Weights of a small image flow-matching model.
Model: 10.9M parameters, 32-pixel images, activation gelu.
Training: soap at rate 0.0024, batches of 64.
Data: trained on photos with spoken descriptions (Open Images, Localized Narratives), 101725 training examples, 5.3 epochs.
Rows from block 9, named by matrix and row number. Each number is 128 + 32 x the weight over its row's rms, rounded and kept within 0 to 255. All counts start at 0. Numbers have three digits each. After the name is the row's rms in percent of the matrix's.
# ada: adaLN modulation (shift, scale and gate of each sublayer stacked) (model.blocks.9.ada.weight, 1152x192), inputs 0-95
ada.412 064:134133120138167148103126060132148169123128179127156151140157151127179124128068140128118092143075086164128101088131156079191142067124184124134137112119138132139133122152146124114097106148115059085140127042156133158150108113159121093170107101075133149119146125102157139062150201103129177125
ada.413 053:159126127135158077129131067148092156121133177117131105063101107129066168144057138126125135148067078155131107065133137090141068079181166125186132133104112123142137118128104120122166093132103110077138132116097134203143190174120153048142162122085132078134123124098062114123081161130131071125
ada.414 131:211065099115149099105167070173133153159167128157155132117130136167149120136083107164142123136109169151166111081157141092145191117133157133124099158071180144081125145116142155150128150133147136133167167159180137120129113217160111107147105154105162113152080156123108120100111090147057144044
ada.415 119:183102101169156113101170089178141112162171119164118150157097132169134151134058155155152112146096140150165084106169157060159104082087090101116133117080159161095153144144162152163121137111116093077143172119134073120141112121173118113163088146069169167168119131083130122063090122140100145080
ada.416 271:143101114163101126087169103168106119173171133171120103164109174170138172124096160167157081169103159151169075133173171096139156082102098076105097120089149179104171160129160165156102144081129106113163170126145087114108110153169089160168098150076172147172121159107126120082094093178104157109
ada.417 060:073095143121187181165144118147139206124141197123160173159095085140160116118138138137149125124212188119137126138122124088104140139169110137135095128111128111199141122104193140163076156155084193129171145140110142160157093127130130130084132150116135097139055083116177095095115226162108130102
ada.418 071:080173180098093177136096189085123141100093093101117077114167122096159129071162178101132145110169108121099164216097142180093104149097120142113178084179131111127110131153063098090150172128121118144094093118097177108151089113095138144096168117176095143091149118179124131169193151087182089169
ada.419 060:129115208133127077135133156126089114125130116127129064153160115131201196129162163115149094134141132156136136143129114124112158153074183134107103113122185157085131118120216123144153145124186123075117133115152156140186048136122123165054086130132132052132077107081069121186150182105146147142
ada.420 085:135080145153151105119162147160131179150161183173121158171127170163117135212143108163170118132146168124161110152152183091171146117159092113103107116087136132106158073164151165157047139093118083186161162127161105109140129169150093153135091167118159169166094096065095169122117161161079159103
ada.421 214:133106134163107115084168123162110105165168131173126122177105171168174165151113160163170088168116155155170088139169169088123139087081097082125092126096171162076172154149138161165105146075144116089168168139132111108118104160179093149180085169101169162170120160089103140091102095163109117117
ada.422 107:134102182140108118099168136151099095158167148173165143197122194167174187142119147159148089136133168164163096139162167106106153093123081096121109150106162174109176139149168159176059140090114074144163167152120147156137057173163114149145104175101167148166108165083145129107122148154115150135
ada.423 258:153098106163113113092172110167125112170173149175100113169101177172137161141086149168154084164110158169170076112173183079137150082094093078108095146081155166112168145133144169160087148085136099100171172110154092108116109147170093148174103151073174164171121144099140134077088113170099132116
ada.424 054:158129160125135133121129190121117092104128153123138125147159110127128152099142218150106144134054140127128136055124099085188158143106079134185137152136133096095156128105132137123177189132113109118138128127130182091115187137140143136117171142139134116110138162108136104171135098106124188155
ada.425 058:154145170152176148169122117117077191138123152127116066111091129121172148170103156135132160146109140113123134122126143151097055086098111139136123103144089142133118176151124098130149139167145161065152122118145075108142141220132136101127129139126124181121141086130124118159107134063156157184
ada.426 068:099116095131084185134125157133149117103126163137108199141085130124100142136153073122115103085126103101122133105121149134134127124181152138122149185106158136153122122165064100101110085096120155080088123118072151076115170155129193061120161093124127087115127172151149112153149106116121183163
ada.427 072:128085133091175098121162115157122142151161203172143148123108175162079105196112111179127082132136126141160097121158144097131109105110142108107114124073121146152144093073130150156046100110136100196151161080107157174182150150174080130176119168101162105158112081089089112092129149169070081103
ada.428 100:110180132109138113113094115113073124095096116089191057121144079095106118097147174090138124097112105107098148167093083139102136137095127136145185114157127123097110152184105089088152077142159108135086095099075134104137050119110174122127147111152097147092165136155113115139192087116179134195
ada.429 043:147114106119166114080139039139108075154144062139116135099095124145165128118092093147139135125158214105137092093151146090108118103081173102118137145144129084068147130077115145135058133113128094058161140077108130122166167126144119103177137167095147154155132128109114138111066098151116200161
ada.430 225:161091109170127122096173086170107102173174129171124105166103172173144156169097146173162091168088161165171083108173171079133139091115107089133113121083150168114167158122158175169107143095126112110165174132162084119103099154170097155171093156080174156171109154099136122088082125170095130113
ada.431 059:066121110154147125127130095126098109116128084135163143080138139129157120169154107114140165105122163081131132153124121102066198147167079138129106138114104146091116113088159115101153141124178125121136130173009069135147190107126131145159079126132133128125140189122127164084122079132099088093
ada.432 058:131113091117114110090151120142045128160151163154077125127134166152060165093071116150102097146097125141150072123158146082156159094123110093104158099074089127126127107093148129178121130119196033108154151083083091116090132135148094119181106109047155111145134097107187087093088219126117143108
ada.433 041:193107053108116070130134135143155187152138163145074176065129160139089120128123122143107119144157145074142105169129125105105178111159139120117089150091139139116125089134077107111059132117190081164131135157143200188188142131117137038170143121101140122136162172131087097100082157167080094081
ada.434 271:152111123173117091074165098165077083167167123171136108163098171166152162142093158169148089171087152165165080122169171093142140077087105078115106126087154169093158149152133161165096124079126127104160166123134096091066130147171091151180104157083169178164133151085136109087094128155110158127
ada.435 143:175079138169107102084171124169128090171171145176144157153070156171157136129102147164139135143136164153172104121165170096135161109125086108071109114080170153107154141135136176176083166099116084119171170138122113125094102154158094158155072155102166163168090102111097128112083091156078121095
ada.436 063:143127074103121168132126189134133169126126132125100108098113124125113143125097070144154110126086113093131133109116124123149114125119109144173136139103089146123119115154106100114137133156142111111143126059125139087121225117116127126132199113132125132122127145181106094120127159119121162126
ada.437 125:075177161105104161188087184085118140088085128091135126115160095088111143101156140087105111116155114108087163146092103165093125155146151148193166108176116095133110122167087082107160072147121148142098086143090155155147132088102171140088161107164091088094158152129114130163166150082187120165
ada.438 049:169133186170096123132127112129079167145124167140076100089086143126120128082180122143156137145095141100121126068121136116114128128080166126048100088133141152156129134103108136131126142144227146096123125127166157028187083084133121089121117106129128118131136099165159123156104151144131133128
ada.439 224:072177134103141125150083191084159142086083088085147123122170084083133104097172129083109169089149102102088174158086091176098112168139154157162149146180106093155102109115109094088155125143118156134086083163084177138145126098090150127086160107183085110086153097152133158174157134082182113166
ada.440 176:104159133094126169168085139086129145085084110074105133087161081085104085108131105088102166084143108100089169146081086164131119157165170174138152133162106080145087107145105090090170125169144149134085085115103161156141150079085171084089172088157084105082137113155143107164168141096160122128
ada.441 071:134177101154083096108109108114087084116111132110142054147160103111152154192124138097152111153078078155108109078123148163109078125105133096135167039152136167145150164145092126097197106115166140118090110168138162098123087133150107136128130123106117150109173168101156097139106120101182123209
ada.442 056:092127176090072180086124133115137120117120180125190137163118149124171151056137066136154110081160140132126147177126148150077159156151135134125093105142109103140157094107147142101085119140114130217140122089113149155113179059106095173091175139159122123127119113160155095132117117105137119153
ada.443 064:137149078116110123104122081128178073133125113117119082119146120125123114101106127104125096158090168135133108129132175096155133113060161109100160126110079142069125140130139128100116093138063127122149122151143078150142082059152064090179107078109131141127188058186082076082089125145123114185
ada.444 119:214079119148138101110167077170154113162167163168154178136074161169127130144113100158156108158119169133161096085162170089145157117132132114100097121085161163116146153094171153160106131120168107131159167136149103108111098158156125126181101150091165160164118136137105119094082112178061100081
ada.445 042:174133123147133175118117148118141158112116142117125110086093108118144138086166104119084109152173167094118122161135098158165121116146120122071093159148087080076130128089069104131165105108045142139141114196079095115121174087126131132123150100122116124134127070188088097130116084091129109152
ada.446 220:052181146082126126138084174081144143087082110080141091125167081083114130092176121088124138110144103101087165161093080179110121167113145145149136140188090106170118117139115092076145127146103138125086083126106150122147118092089142151082161101176087087092141120167131153169168148084199117169
ada.447 094:113125120115140147103123108132139067128124119133173156112107143123120125098103145122065044113130112127125124112119130151000134110173156125180172138165175132183113132064161127146167084137110070084131123155138160152153166069122123102121096157126127127111125115149071193119120134135126105138
ada.448 080:133117077126109037205127184148144126141128096133138193097021136128078127110143145123126121120125157112136137172125146179086142125143106140125156189101155087053104090148040119121135148153126077066119129153141155144165072102125132106175140124142122183136124136177080098132130146108117153145
ada.449 057:137109031170110128131131131139150109140131137122102137116143129131150124037132111153131169129193129177127142157119146130183141151163124137205137161132168080110121141147174135146129123138165211148158132255113115167093097128135150134116129157141123074124082143168117186142151082109121120106
ada.450 111:079177136139105145140096193087120102100095159110127084151139128097119175054159149117140120118109122162100143111098141173120087164137148123145170118172124136164129111160076119110186134126068170162101097142138187115159084064097138148087171099141103078102144119168139137170156166084197147195
ada.451 155:141070180126154122108169136160165131161167160172180169133093180168151116105160096175158133131161157106161112129158158110104142125121113116087058111092182135148161104097135164181067153121142097153174168106103116082140126163154099161142111167125161158166088122109131167126079139180064115079
ada.452 275:104146149074130143185088156096161176085086130084137154099151079087122105111174106086099174080175101084087181128086081179130135176157162181118136143165099088170092096121112093106164109167127150149103086146111157159135147112084174129077147100178085102091124091150127137183173145099147105143
ada.453 169:203077117147126074111173101181132125161174117172088138120084165174137148143088137165141137152112156136172097104162160070160141107130118114075119115081149149112143118149142153165106145108146091105175174106200083132080089161166081113175064167090169132166115133061110132091095109179058137092
ada.454 108:098158154094157151163088170087154111087087104077118130109146070088124106110159109093116162079137108113093173127090089170111108176152157169158147148167095089168104092123107097098144122161123141114090088138142155146154144111089167130094150117172085077087125107157146158166177155093168092164
ada.455 067:141149100167156087103130075131055103132133119122114120129073119132094125199102159124147084155083108144129100080135151113127128082134082107132186214114151128074105197109149111119193061137097117071110131109141109139088098142158133103160110091086137177122172157068166064097115102125139143124
ada.456 064:076139164171137086103117139128121149121118052106126099149177113118118129115114169099119168124115175202116132140110136110104051119149139128164134090146143122126135159155208143138171108141163138191100118197103116140101084047125197112070102125129121086131112133172153135096155098119152155064
ada.457 089:053185129153124137098101101102091146118101145086114074141171078100124146143111143084093074130081102128110126108119087132155118112099122104233171087171117121131129183144138128109122122109113069111109102098105134086127156069124139177133186101135110097110134129145126135153153182099211087184
ada.458 068:131131125104196110089130136136184089116131109135207182099131147132128160131115169118112136107084048140131128103127093121122159119129125129093112114113175105181135107151048133149157204119168077157113132156127118100094135128148123134127130117131136135130129186150135218094128090136129190037
ada.459 080:074109149126090199147127166116194113122127114142162072144157173129119062127186100131139146117115174135126149194125102127067148182123131141112110103119175120148142120100136153134071162134116153143148127084111164158206150107113124153101129163166125183127132094160074150197120204127100058130
ada.460 217:183085101160120094098172068178115101168173138169128145115052168172125139155095127170152115147111160144172085089168167065155152098115103098103107113061147158084152134128146165151103150106139114147159173115158090097093120163173124121171092147080171147169118147112132145088074101173071113093
ada.461 103:143128153128156160142126117124181118129127114137114134098113143127110081139166051140162148109092081146134131097138137129122079159134142119110145202122133120154125114062021123093141170121135195091122126114184103054128030162145166117158153118134123114133134133136207180112087081135117135080
ada.462 088:099179120115136163114091097098125146089094162095134111135149137092078144145119144102099127145085095109095133060106107164158097122119149134143155091170119134183107182110079079089128096140144122125073092111103193108122107112106149085136163066123101119089199111174159129126150163108173136183
ada.463 098:117188115126092103117096151099143116099097133114128120096104124096114110126169164106123142140111058115097146137101100151052121133117125131145171103166162156157109148110073091113210111114136101082077097144138179088122132136131189150138102104154103122095196157164094073126171114086183177166
ada.464 162:154074116128166097093174091173094142171175136175141149124106182175124135140137108174145122146125148116172091115169170073128152107116093103085089123064158143115155127113131158162069161122129092124178174096134123144110100155168118142168113160090171156173112115096134142113080118176060117089
ada.465 074:088153167121130108117112163109087077125109113085077123193162034109136132116139189074143120138121143172111138112122074159127060111125136132079204113165098122145128199214125108093192135125073106129083111069098171170099119148122209097088137122134112132118095191103090101130180151089181123126
ada.466 065:101110124154138160123135211133158084131131074132124180155083136134085147098158156129125118161188109143138137217129120175088114167154092137098144076131129117188110096131109134116096184145100152068114134133179061092163166115115133133102124141139130051135093138109223184095144089144131147090
ada.467 072:149083088086123112106159025158126140155160136160121117145127177159081113146108068160159136097167123133159109103153153128111170130101116120173078126120148144107129143106131141149089093134099077188174160170171118176166115158159091116138133148109154123144105096105149149131077117179071157110
ada.468 058:126135124163092202152127219104124083125128230124104119145140113126110134171107101120178131173155168121129128141134149135063146132076104124111121150102148166130121089166149137097078178137181175108116129149143078076066200114141032132109100091130122141132126161123162186104139089126134155140
ada.469 046:094127133110166117186128138141111176124130196131145107106189132129116144155119173116131127134057166124130118099131141117109126098145095130073108129093096116140116128131128113092124113133139114130131128215090145152177136232129186056137118112102130162142145112107134076118164183153120129174
ada.470 179:160090111174109110108172094178114114173174133169129118144092159173131147162101138170162108166109158164174080090172172072147137085101096087127119099077158172099156144135142171158093145089161118118169173131148094093092118171167118139174084147075172142172118143097129140084083124175083135120
ada.471 085:130101034133116165083154072147145093160155096153136118122083159155101141138037114161129077120079125130156091145149140065129167102135078102080120170093167136143147221152105140128116145102162100082140154132156100124124116121143120115178159145088155152146122113087174113081091154140099145097
ada.472 156:141070117129152127114167118171148143162167141177143172126092188168117117119157112177141122143131150101166109180156162106096127132123102116074080144093137138135157109083164159154073191117136116160172167112139109099134101143156090169143143172121159118162110130103161106111081148184052115080
ada.473 081:085130043086164115111131177125099193141133129131101164088133121131123105182152200134094154180148112117138126152142111118011107135167086114101121149136160142167120169031045120125107085097071112102103130076170124178179129196139106158137137116131132142135125076148140067097162069155127169155
ada.474 076:089173160114112144164106159111111099112108146105132089129120105107077139091136181086081135139133061118107127067118124114145117118082122118160147086154074102102112113153119113136141150105084118175101107109115112145116089094130175143132139102129114125103177110082156070107187156123173114181
ada.475 043:146136177146151113140128148132213114130128104119097135144172122129140155121153104104132110070202138138128123173131131168112087123092217114155063156143114099149190125090171148099094099121055105091142129160152173166142176051119110151106151131139127222129130160117100113112119126154147078146
ada.476 105:136081118146118096083169106170119130168169096188158139151091203169163146142144115170144082145128128138167094135169181112127125102113086097114114103087156140147148154093165168171070112088134083142181168137125106108077106149148103114144099165095169165168113139096112145112082057165076113127
ada.477 083:131078117114137155091166110167146143157164194171099139144116163165133131123102113169162120123147139145160094108155180098140145118115125102110055176084167140131167116097140162155074136118146121097180165112204124108183136159165111123150125162096162143164089100080122091102097140183075156097
ada.478 119:204086141144207100121161065168086133152161137147124168121097111162132125151085105157140108124074176125158096099151150076214154091143107123110123141070171169044124141122119151166151116132097156130150163092182084093135140184171136118158157147080158123154099149059151094091084127126078144129
ada.479 231:172078117159150124095172077169125141172173124172125136141105181172146143163090118166135108162123171139166084107164168072148162094131122100122087128076130147104154140137166169156087144120172127120172173121163086115106132151164085113166094152081169156169112147101121139080066108186068125092
ada.480 103:076162138069118170153089162084154131096087121092156133085164110089116113156175108091096133106153088059084164140091115161089118156140176160156142135170074105141092127137103078083149114165112134134116088127101149141138138097092143114095170088166087138086142127201160149170141141093162081139
ada.481 134:074167186112083156122092155078134152092091132093162111121127087093125103102176104094121127113101077112092162182096092178038110202134148142152159137175116117141114143127117104089179115165109183156098091171109138133103152112103145151102131122181094105095146128189117085165156098098170137159
ada.482 075:104177084142147133076103115096113125111106056103169118103165127104116111128091122114098102125083083112107115146112122086133138099156165112179176099138123096067120181121139091091142100130086125121098104166087116102107151050103101146146123084110112107111191130170108134098105132114180160142
ada.483 041:123131138112124106176116160104124087119118082129147165126173120116139095158197064101145135131140175130116145177117104124114129161208158132098099205137140119114087111138169127119145102125166120101110115111121150187117168183130122089094079144164115105121123163117068131135104116148121055095
ada.484 178:178082107151125091099173081171118119168174152178149113132105171173150141147083135170143110156113180159170089105173163090142126095135111103083089125083153164116152164105154159166104131098149111126165173136148089162098122179175112121162085159084172159171119134086091107081093103166070132091
ada.485 157:164070144147129101102171111171118124159169160188126144127110212171133127130099115173142127149123144128168100113157192097154141104134107117083085126068146153099144115115165150172107150111146091103162169137165112086094133174140114125135077146100166154164116127082109144128057113159059091095
ada.486 148:188073096150167122126169057167138106154169118180122143131115185169105110181091094159138119137090158132164093082159176069147134090143108122063128148066137152124129151111166150176110117129157117127158168124153096111088143179155130108146081144075164161164112124090131087084061132158058153081
ada.487 087:156080149079185179200137152127123147123134146116130151101159104136091098173126074126118179102180176090131140107125118104124167149225123156148127104104163092144124066144134133136075100178124124146142135119133180162109171156108149127088146113139131150130070110116156114161112251135082085100
ada.488 068:179127171147061087128131151154140160124130140132165151105086132131149143184182140146134141111095148128127135199128129107005200132129080127160118132162195169160141108110106103098157095131179109087114130093121096141122104168149134139146103120139136151124129174122137198114138127154126062022
ada.489 044:137107060079173155141133128132203112128135118134123170060093144135085065084154054150118178123034095133137122051131122082187210147140139137114114202105090111146093081122115125127114102140168148108150134121181115122248096130132143121161134130122135113113126049131139127111127209139086065157
ada.490 151:192081121162146114137171093167118093168172139176143145139103200172140155163071141172134101152102156165165085106163174063160134078121134101118105133076152165098151130135172169174137121114164164178169171175149097148117127185162120117164108155072170136168106158082110130089079148156080132092
ada.491 102:122128053154066146151128184115132081130128084129031074134114125129063103103109112114127129139164075156138124108129125139193146127094174132042145193111075118078114149098066126095082163126106209164117127060181117117068098085114102112122134089119127131124123118149119108107131034131129100153
ada.492 202:181075123153155086110174075176147121166175146184141161131090183176161136153101122168136121150112156145173090118168169067128148094113118108103097116068167140093146124131148168176098155103144104132167174139161084130127122160169114131179104159083172161175114137088137131095081111164057142075
ada.493 115:177084130149129108118170062175136116163172133175140152148107181171139141143086122166148110146078148157170080093170157056122135085095099096131098155081176143117148137146154171173111140115152146115176171152177096144114110175182118113176096164070173147174117140099134098107082123173079145090
ada.494 042:147145073134014144149110079117095075118107124106093102104132114110025165114096102111131179150104122140110129100106102143095153163157150133128158130149143131085090163053147127101196079136128121097129110091136133099172070071100176139137168062110114115108136150094137105097161138112159113158
ada.495 115:157153067157136127130121065126069108121127125126078138100130156124106121103076156103104084160062110143130104072128153075104078083158149120113179121110106111122088165131089119124165110124103091044110123053099118157139096102150165040191076105080130187126199129088118106102115126112132088130
ada.496 048:150131146122137171114126125130063099119127127128118151095063121126057106181113162106110110144096110110120127064119137065069115124164104143160173072108099140085104193087180142101141108140123137170111126050211136135045217128150184127159109129122127097117143181072157053086132108131124097106
ada.497 077:095118182135128179126127191104179097120126076132108111134152150126114115102144072123161106106191153092119141209122115123094095120203136132078148105138122133193144141108073121136076147144133140097153127137155183060129128084116106114087159141153125066118110119177163175133102172133126145115
ada.498 142:080173157103100169153088153096117117084088112083114111126177085088099137085150127090115146077115082114093170183093079166143098175129142157184137160177125136149108126141131081093197115154152155140073089140097158156156159078093160129098148100175090104089148102186141135174209158096177162176
ada.499 119:088182104161143125144093136100094103100093118095089063144163093092089158145131180094105135136090079162095129108097119137096107113127110121174200094161113122141101129139122113089193104137154158129076093138098117118108098115098140107113137080113102109092158152125227140123157167079196148182
ada.500 235:163084124168107122093173085172097105167173153170119140154096165172117154134092148178144102158105185162173083098169157068138137085116109092116080091074156168091158155135144165171108112104159102103168172138128099146102139139170106133163103149079173130168106158103125075099088134168082141088
ada.501 083:103079159122109146090165121157134130159163153182180113163134201163162114162125095154161097144141118136159104172158175124141193145159100103092087129094164137113152142131150163149064157109129160138173162121152103094123127173142086148142108180116160152163091142123125143111084123175079115092
ada.502 110:116184105151103125154093171098121140102093093077081097161157067092129166144124157085138120116174068164095148118097110179102083141130142130142191082180080131167123173159122107114202134132072172169075095139105167160121124104095158141079139110153099106101126146158136128132158126088212137174
ada.503 041:107123098120034157158129125123199161144132077150159185138142159130134086153129162121084091094132125165129126110143151146160144115152132129172104138131145146175118132054103110135082074142208118088172130197092071218164093157125050082120100091118126149136142061104101170130122105144113092120
ada.504 096:091180140131112118137092153088100146091092076077117114142199077091117140085117156088091123117100120147095143088100088139134111116120132136184193092161123111128104129169104110084159087150116136084095092141107150126146113124118170093101151085132098101090158143139118126143184165066197171159
ada.505 170:080166162091141138171085156082133125088084101080138111109173080083127131094145100089090162088146117114087174121085080169103137155142155167147164147181098097158095116146096098095144087155126129125089084156114153111151133105075162121076143088169084087083128102145146151160178129080178131157
ada.506 085:108131169134057169159127197122177113118128093139113072145088128129155135153139175138133078139170148103141127163131130091181168088095107122064109059102155124109138120151080146121079162109175147116154128095114096083169124173147145128134125123134129154140127089132145171135195160112131081203
ada.507 182:177085114172145110112171094174112105170173153180101139137091174174116143146109140169145119168127159144172087101168163077145129091111091099063101122079147151102150158131129153162096117097113123135166172129158083100100126160176110124170107156084171156167119114088114090101077123173074170122
ada.508 096:126130139148042075130123179108123144130123060130209113150143132125159174085127147118081111152200158160118136108124116158120170114095119124136137100152132126078139191070119155190082138103112199190136124164083172139157094147111115107143122132136126154119132112144075114098129056145123118130
ada.509 057:144127174078086125077125111103074200127123144114111129139138105126089154159125122124090112160176105090118135110121078160120177135113122131070132069138120165073125165081015104133091063132183124124140125153136195057064044170106111137152193088128126082109116122159142121112161092095139101117
ada.510 170:070171158098122149155087200083147125090087093080140130129162082086151117112166128076095135087153098115090169185093085173084107174146154157159157120176102099154118122122135103098127131164111157155095087142119151128149158095085146110095162108173087131095139120184112150149156150097181118158
ada.511 075:117100147113183186137143109148149181134145143151178168114167144143135117151169072137139110137138086120137129097142155114151185127158115132144100055106141112147126055119140160124125140153088129132140145052094135141160143148141203123138172141131141188144107147125201149118130170117096132038
ada.512 137:170077137146118104122171133166157135172171137171126124149133169171128140164110088168147098148175169152165104139171165109168159107119119109138064106090149149093157123104168171165082163104171117133177172154137118106138112175157072153165096151105164124168085153113085120081068113167074133112
ada.513 089:163081172182143150118171130167116125173170177168093134149130153171098137177115159171144090138124154154167091118166163078153149104139129100101089143081165140122175152132121162157073126106132174148160170125126140152137133169145097152162162155092169182162099156111089113129097112170082144117
ada.514 103:086172125119089157163091174089140169098089133081130103107181076089076134101162162094123100109141103130092155167097099175067131160113150141182155087179120121167120099102084097097176105145092140133097091170078142097204101113085112136098175117159089079100129106193105126159148131078189112179
ada.515 165:134074130137132109114175103162143146174173160169088123154113157173129162127112113161156104156138168131167090142165159085143154108118114101075060102083149139107164123118159166160050133104150088124174175121144092148131129153166087130166125151092169136171084138094146123083093153174076186080
ada.516 387:166100120179121109089171091170084094168172125171115129162085169171135160147087146165142093162085147164173080089170171077139139081117103087129117124084147165078158164150144157170108127091133100106163172120142091119100096156173101134177082152076172139169126157091101098087092114149098141124
ada.517 165:188069125125194103132170096173162125165171134165119172115119155172159142171128110164133125152127145133175101102169166094160170113144106120083107159076123130104149107123149174167107152119178095117175170126178104115123132196148122140170088162100167151176100108070114167121094105175052117059
ada.518 096:095185105111105143154084144088143111094086107100087140119159120085107101110129162094080143109122115120086160104098114152082078155107146152186169126174131118170095125113104095088164139152120156121089085142123149185119118133109155113126148103155089125083188079118158125146181087086179131183
ada.519 191:091161144089149174165086166082154142086085128083125134103172095085107112112135102085102133102172106104084164151087080163114110153156157163153140141167082081151099100139107090087129103168115162151096085129108168110158178094081159107098165092159086090091138110165109128133164166097173118152
ada.520 071:170152091151122120117115106136090143127114103105029133104076099114112158177074184107121170120127095132119107091117118136182116095139105114152143157119118168140104173133094115110231056109194117098058115119134112059079160121133177107134128071090122139118134159117181145079167104140158173166
ada.521 156:063184121104126136137083144079114126087082119082106093125178075082142114103158132091121125114127121113087160148087078172118127146120109146145175151179108106148103108126113090081169115154103126121074083109098181139154143084090148125089162101162088117085148158177148157148164146073201126159
ada.522 071:103168099151119107097113134125095045122117155126054104122094117116036135127165209117129131156118152146122129108124107134120102115088090113053182153144121140082121167136153094121192116097089131090069116179110169160130100104121102154138099123132118200114170133100133103140162129108172189161
ada.523 137:172070110121157149114165116166182143155164140175129166124118173165174144170123103153153120147131145105163115144156149107118159134133105122084077128078150152123139136071159154156080131113148154145178165196147145095145086211161109132152085180128159138165100100089155148116063104174056111109
ada.524 141:064173150110132138164084160081144151082083106072145124120150061083118112098134117080119136087132111116084165157087084172101098161142163155159180119172086111138106121137115096090163110159111131124090084118104155106131155119103166118077156099167085094088141119162135102152187143087184135158
ada.525 049:130120064165189071185133136130114045140132123133161163113018120132134093149128143131117180136117143138133118170127144101071069127069121125065142168098125098137106104095178123154101137131071131178123132032171078171109146084131143163136132103101133147124129153125146046143143143111122084104
ada.526 056:157142084171084071141119097129108143141122211113074086117085105119071127179105199111119157135088103161117123132114116120211096118165101133147157152121133136119089137160138124164205120125051127076095119121056100166105111119116218109138052092117123163119148163064157056108147191121130150154
ada.527 120:145166058176074104107113073126076087121116093139079094118113191114082139133075177122113116167055123172124102079121177094139101078141098110155170089128144145075106196134140112122161093125116115071093112112114102139106130107148154098165091093080124128111214194091173114112142103096152208160
ada.528 160:174077135169147108129169083171087116164169151172105129122091179169122137167108136177124110158107148136167093079159170075125144098105107109110108126077149147094140149120166159165093121107188090084164169152147089117135108158158106101184091160091166150159115147073127139119069101166059118077
ada.529 078:076129163152151156118127177132103092131128167130131154123101121127022112170167125130119137153155096145128133106123125146122128130139096130137170089125101103178116088159061121152133099108117111103132127119082079062118108126136161120148135124134129104123127079147116119127108216126129081175
ada.530 069:145170097149081135124109135101075125122113126127104152125110151112101094111095162115100130132157092127112120053119161127075157109087183121169189146137137134157078098148054100091144147141102078093100110105102167136162170081118139124175089077110118157120212124109125116117170071083150130091
ada.531 076:108135101153081165109135184116173146130134128139166146139175145134189138117140167140139129133065106145139121203139136124136191109137087111114136039106123139147139162158068154168095093088141091091134135173091116036167096180128040107161131127127132180137138106194146146109109088145130168172
ada.532 042:136144060203118163176123149120089091111124147122087173108180123120089171123106147089124083110097101174130126145123122132139115119173143129142172137139163120172125125129111124113198131113169141079133121141067088158145101136111160047093149108113124136126147162114144145093119108136147085169
ada.533 086:091176148130061122145098135082129167111095151095103069150178117093106155095119172115107096109149128124088135102108138186087108103139157119204139149197099126111132123149091116090182086129143124110115095100078152119163139099108137144099177111131103068100139174154135129158137104072208120172
ada.534 092:161071192118200156143157137162175149150158146162126195130141178158138135124150079172135144107169163111159126114142143120143165151168086142187083162094146108129154103119183150170086135135163105195174157139167121118129137145134143166108150170127148128149087089126093184128114150157058130082
ada.535 052:130125130068118195101124154115097106122121098128078176161099156123168143114155121140147119120135091107128142160127144139085084136123105137165070191136133126220118147157155132135148039143214151093114123166160190088075177185127107143093200138149125123115112132153130078156093140139136078101
ada.536 100:079139159111216149177102151105124134089098106084141137113177069099095133102164082106118139092208111115107158115101105175107151159185123158103169121173068098145109117131116111113157109163122120154109100081082125207175074120083190137071168107156098078105094128143168142154158208083159084147
ada.537 059:068117106122145155131132154131120041132132119142155121115064172131117111131179090144142129131149100105128135119132163136094135133181102131144101162134139109144146126140110135128061177151217156123162131074134128158067145148135128153102144166142132222119140144162096169164157173123111074139
ada.538 130:139092141134096095097169118171147133164170158185154143155080189169163139149121139164168119173124151131170098115165168101121143109096083097074094119087159168142155133100144150153087145088167103091171169159149094099111101161164092150182119158105168163169128116106124158109087090179074115113
ada.539 073:087145110136084196099118163109104105115114068100174037123198089116080117137108142132147118102137098168116131175123092138140105127175165121136135181148101146137151115114189132083123117124161171201093118093072122179093153112114080136059143112136118094118093127255079068143166193117176138141
ada.540 074:117107129143160108126153126145109177154152140137083094135137130152100189078103115161149075130115169174150083132157131074197122081118116093199107157096132139053182130127125180170100107115118115134167153105153088121156130158144123139140102103071155066155097108093108064103130141138128132158
ada.541 045:104128144081165180157114152109167186101114126124116149108181104112095117118169111119120159014120077104110148130110137147088106137044203152160137147147116103106106062182112104104123105146138103138092114133142164168172139122130206104115111107132110121106120097091148123168136188091139138100
ada.542 148:122130135075157141185100127096156140089098136097129180063171085099108086107161078099087163089138138062097170119091089139100134168156167181114133139144107070161084074103093090107128120177125136126102099133112133143170167105084155091099163112162094101096126097131157132179148181100122071120
ada.543 116:140096152093148170169116101122171134112114108105137173080145102116113056146131056113087177064139134077110153125105116108132130155193173174100114156122101102163093076095132105114124161177145134130131115138148145172123141142097156079083166129148107143113092111153128147151098171132084075110
ada.544 091:144169058143129107149106072123077138104109148109107137105129106106085131111060146090106107155088122159108116117113106111147125090082146123169181132119123129057077142156124101113160046129135101101090109102123124138137126109141159059173116067095112122102193126086152066076141149118161158153
ada.545 069:149083134152108149118153116133154124160153075158147132081150149153183131155150089153115148127150105145142122099149137116129157100136127128110087172102112164162148122091189136181144153135185114124147153238130105131107118128122134147131101129123146131141088140139169197076084134160093037060
ada.546 050:158088120104115118168152163144149091147148098140114145113059126150134137047160126162149172135138161171148129090149129131115153156206159142092114092139161161159138070098095174171137177140123065120179150059199100173131141115135154138073166123121149074156084140100114199132147148123103098066
ada.547 044:155094118107111158113151117170172215137150201134167170160122122149125180146105120157110118120105162116139119111140103089123160123123134128179091077116163160131139074137186146141184120150206104145149150175150120092110130166124134148106139163111149071142073101110085086117100136166106077086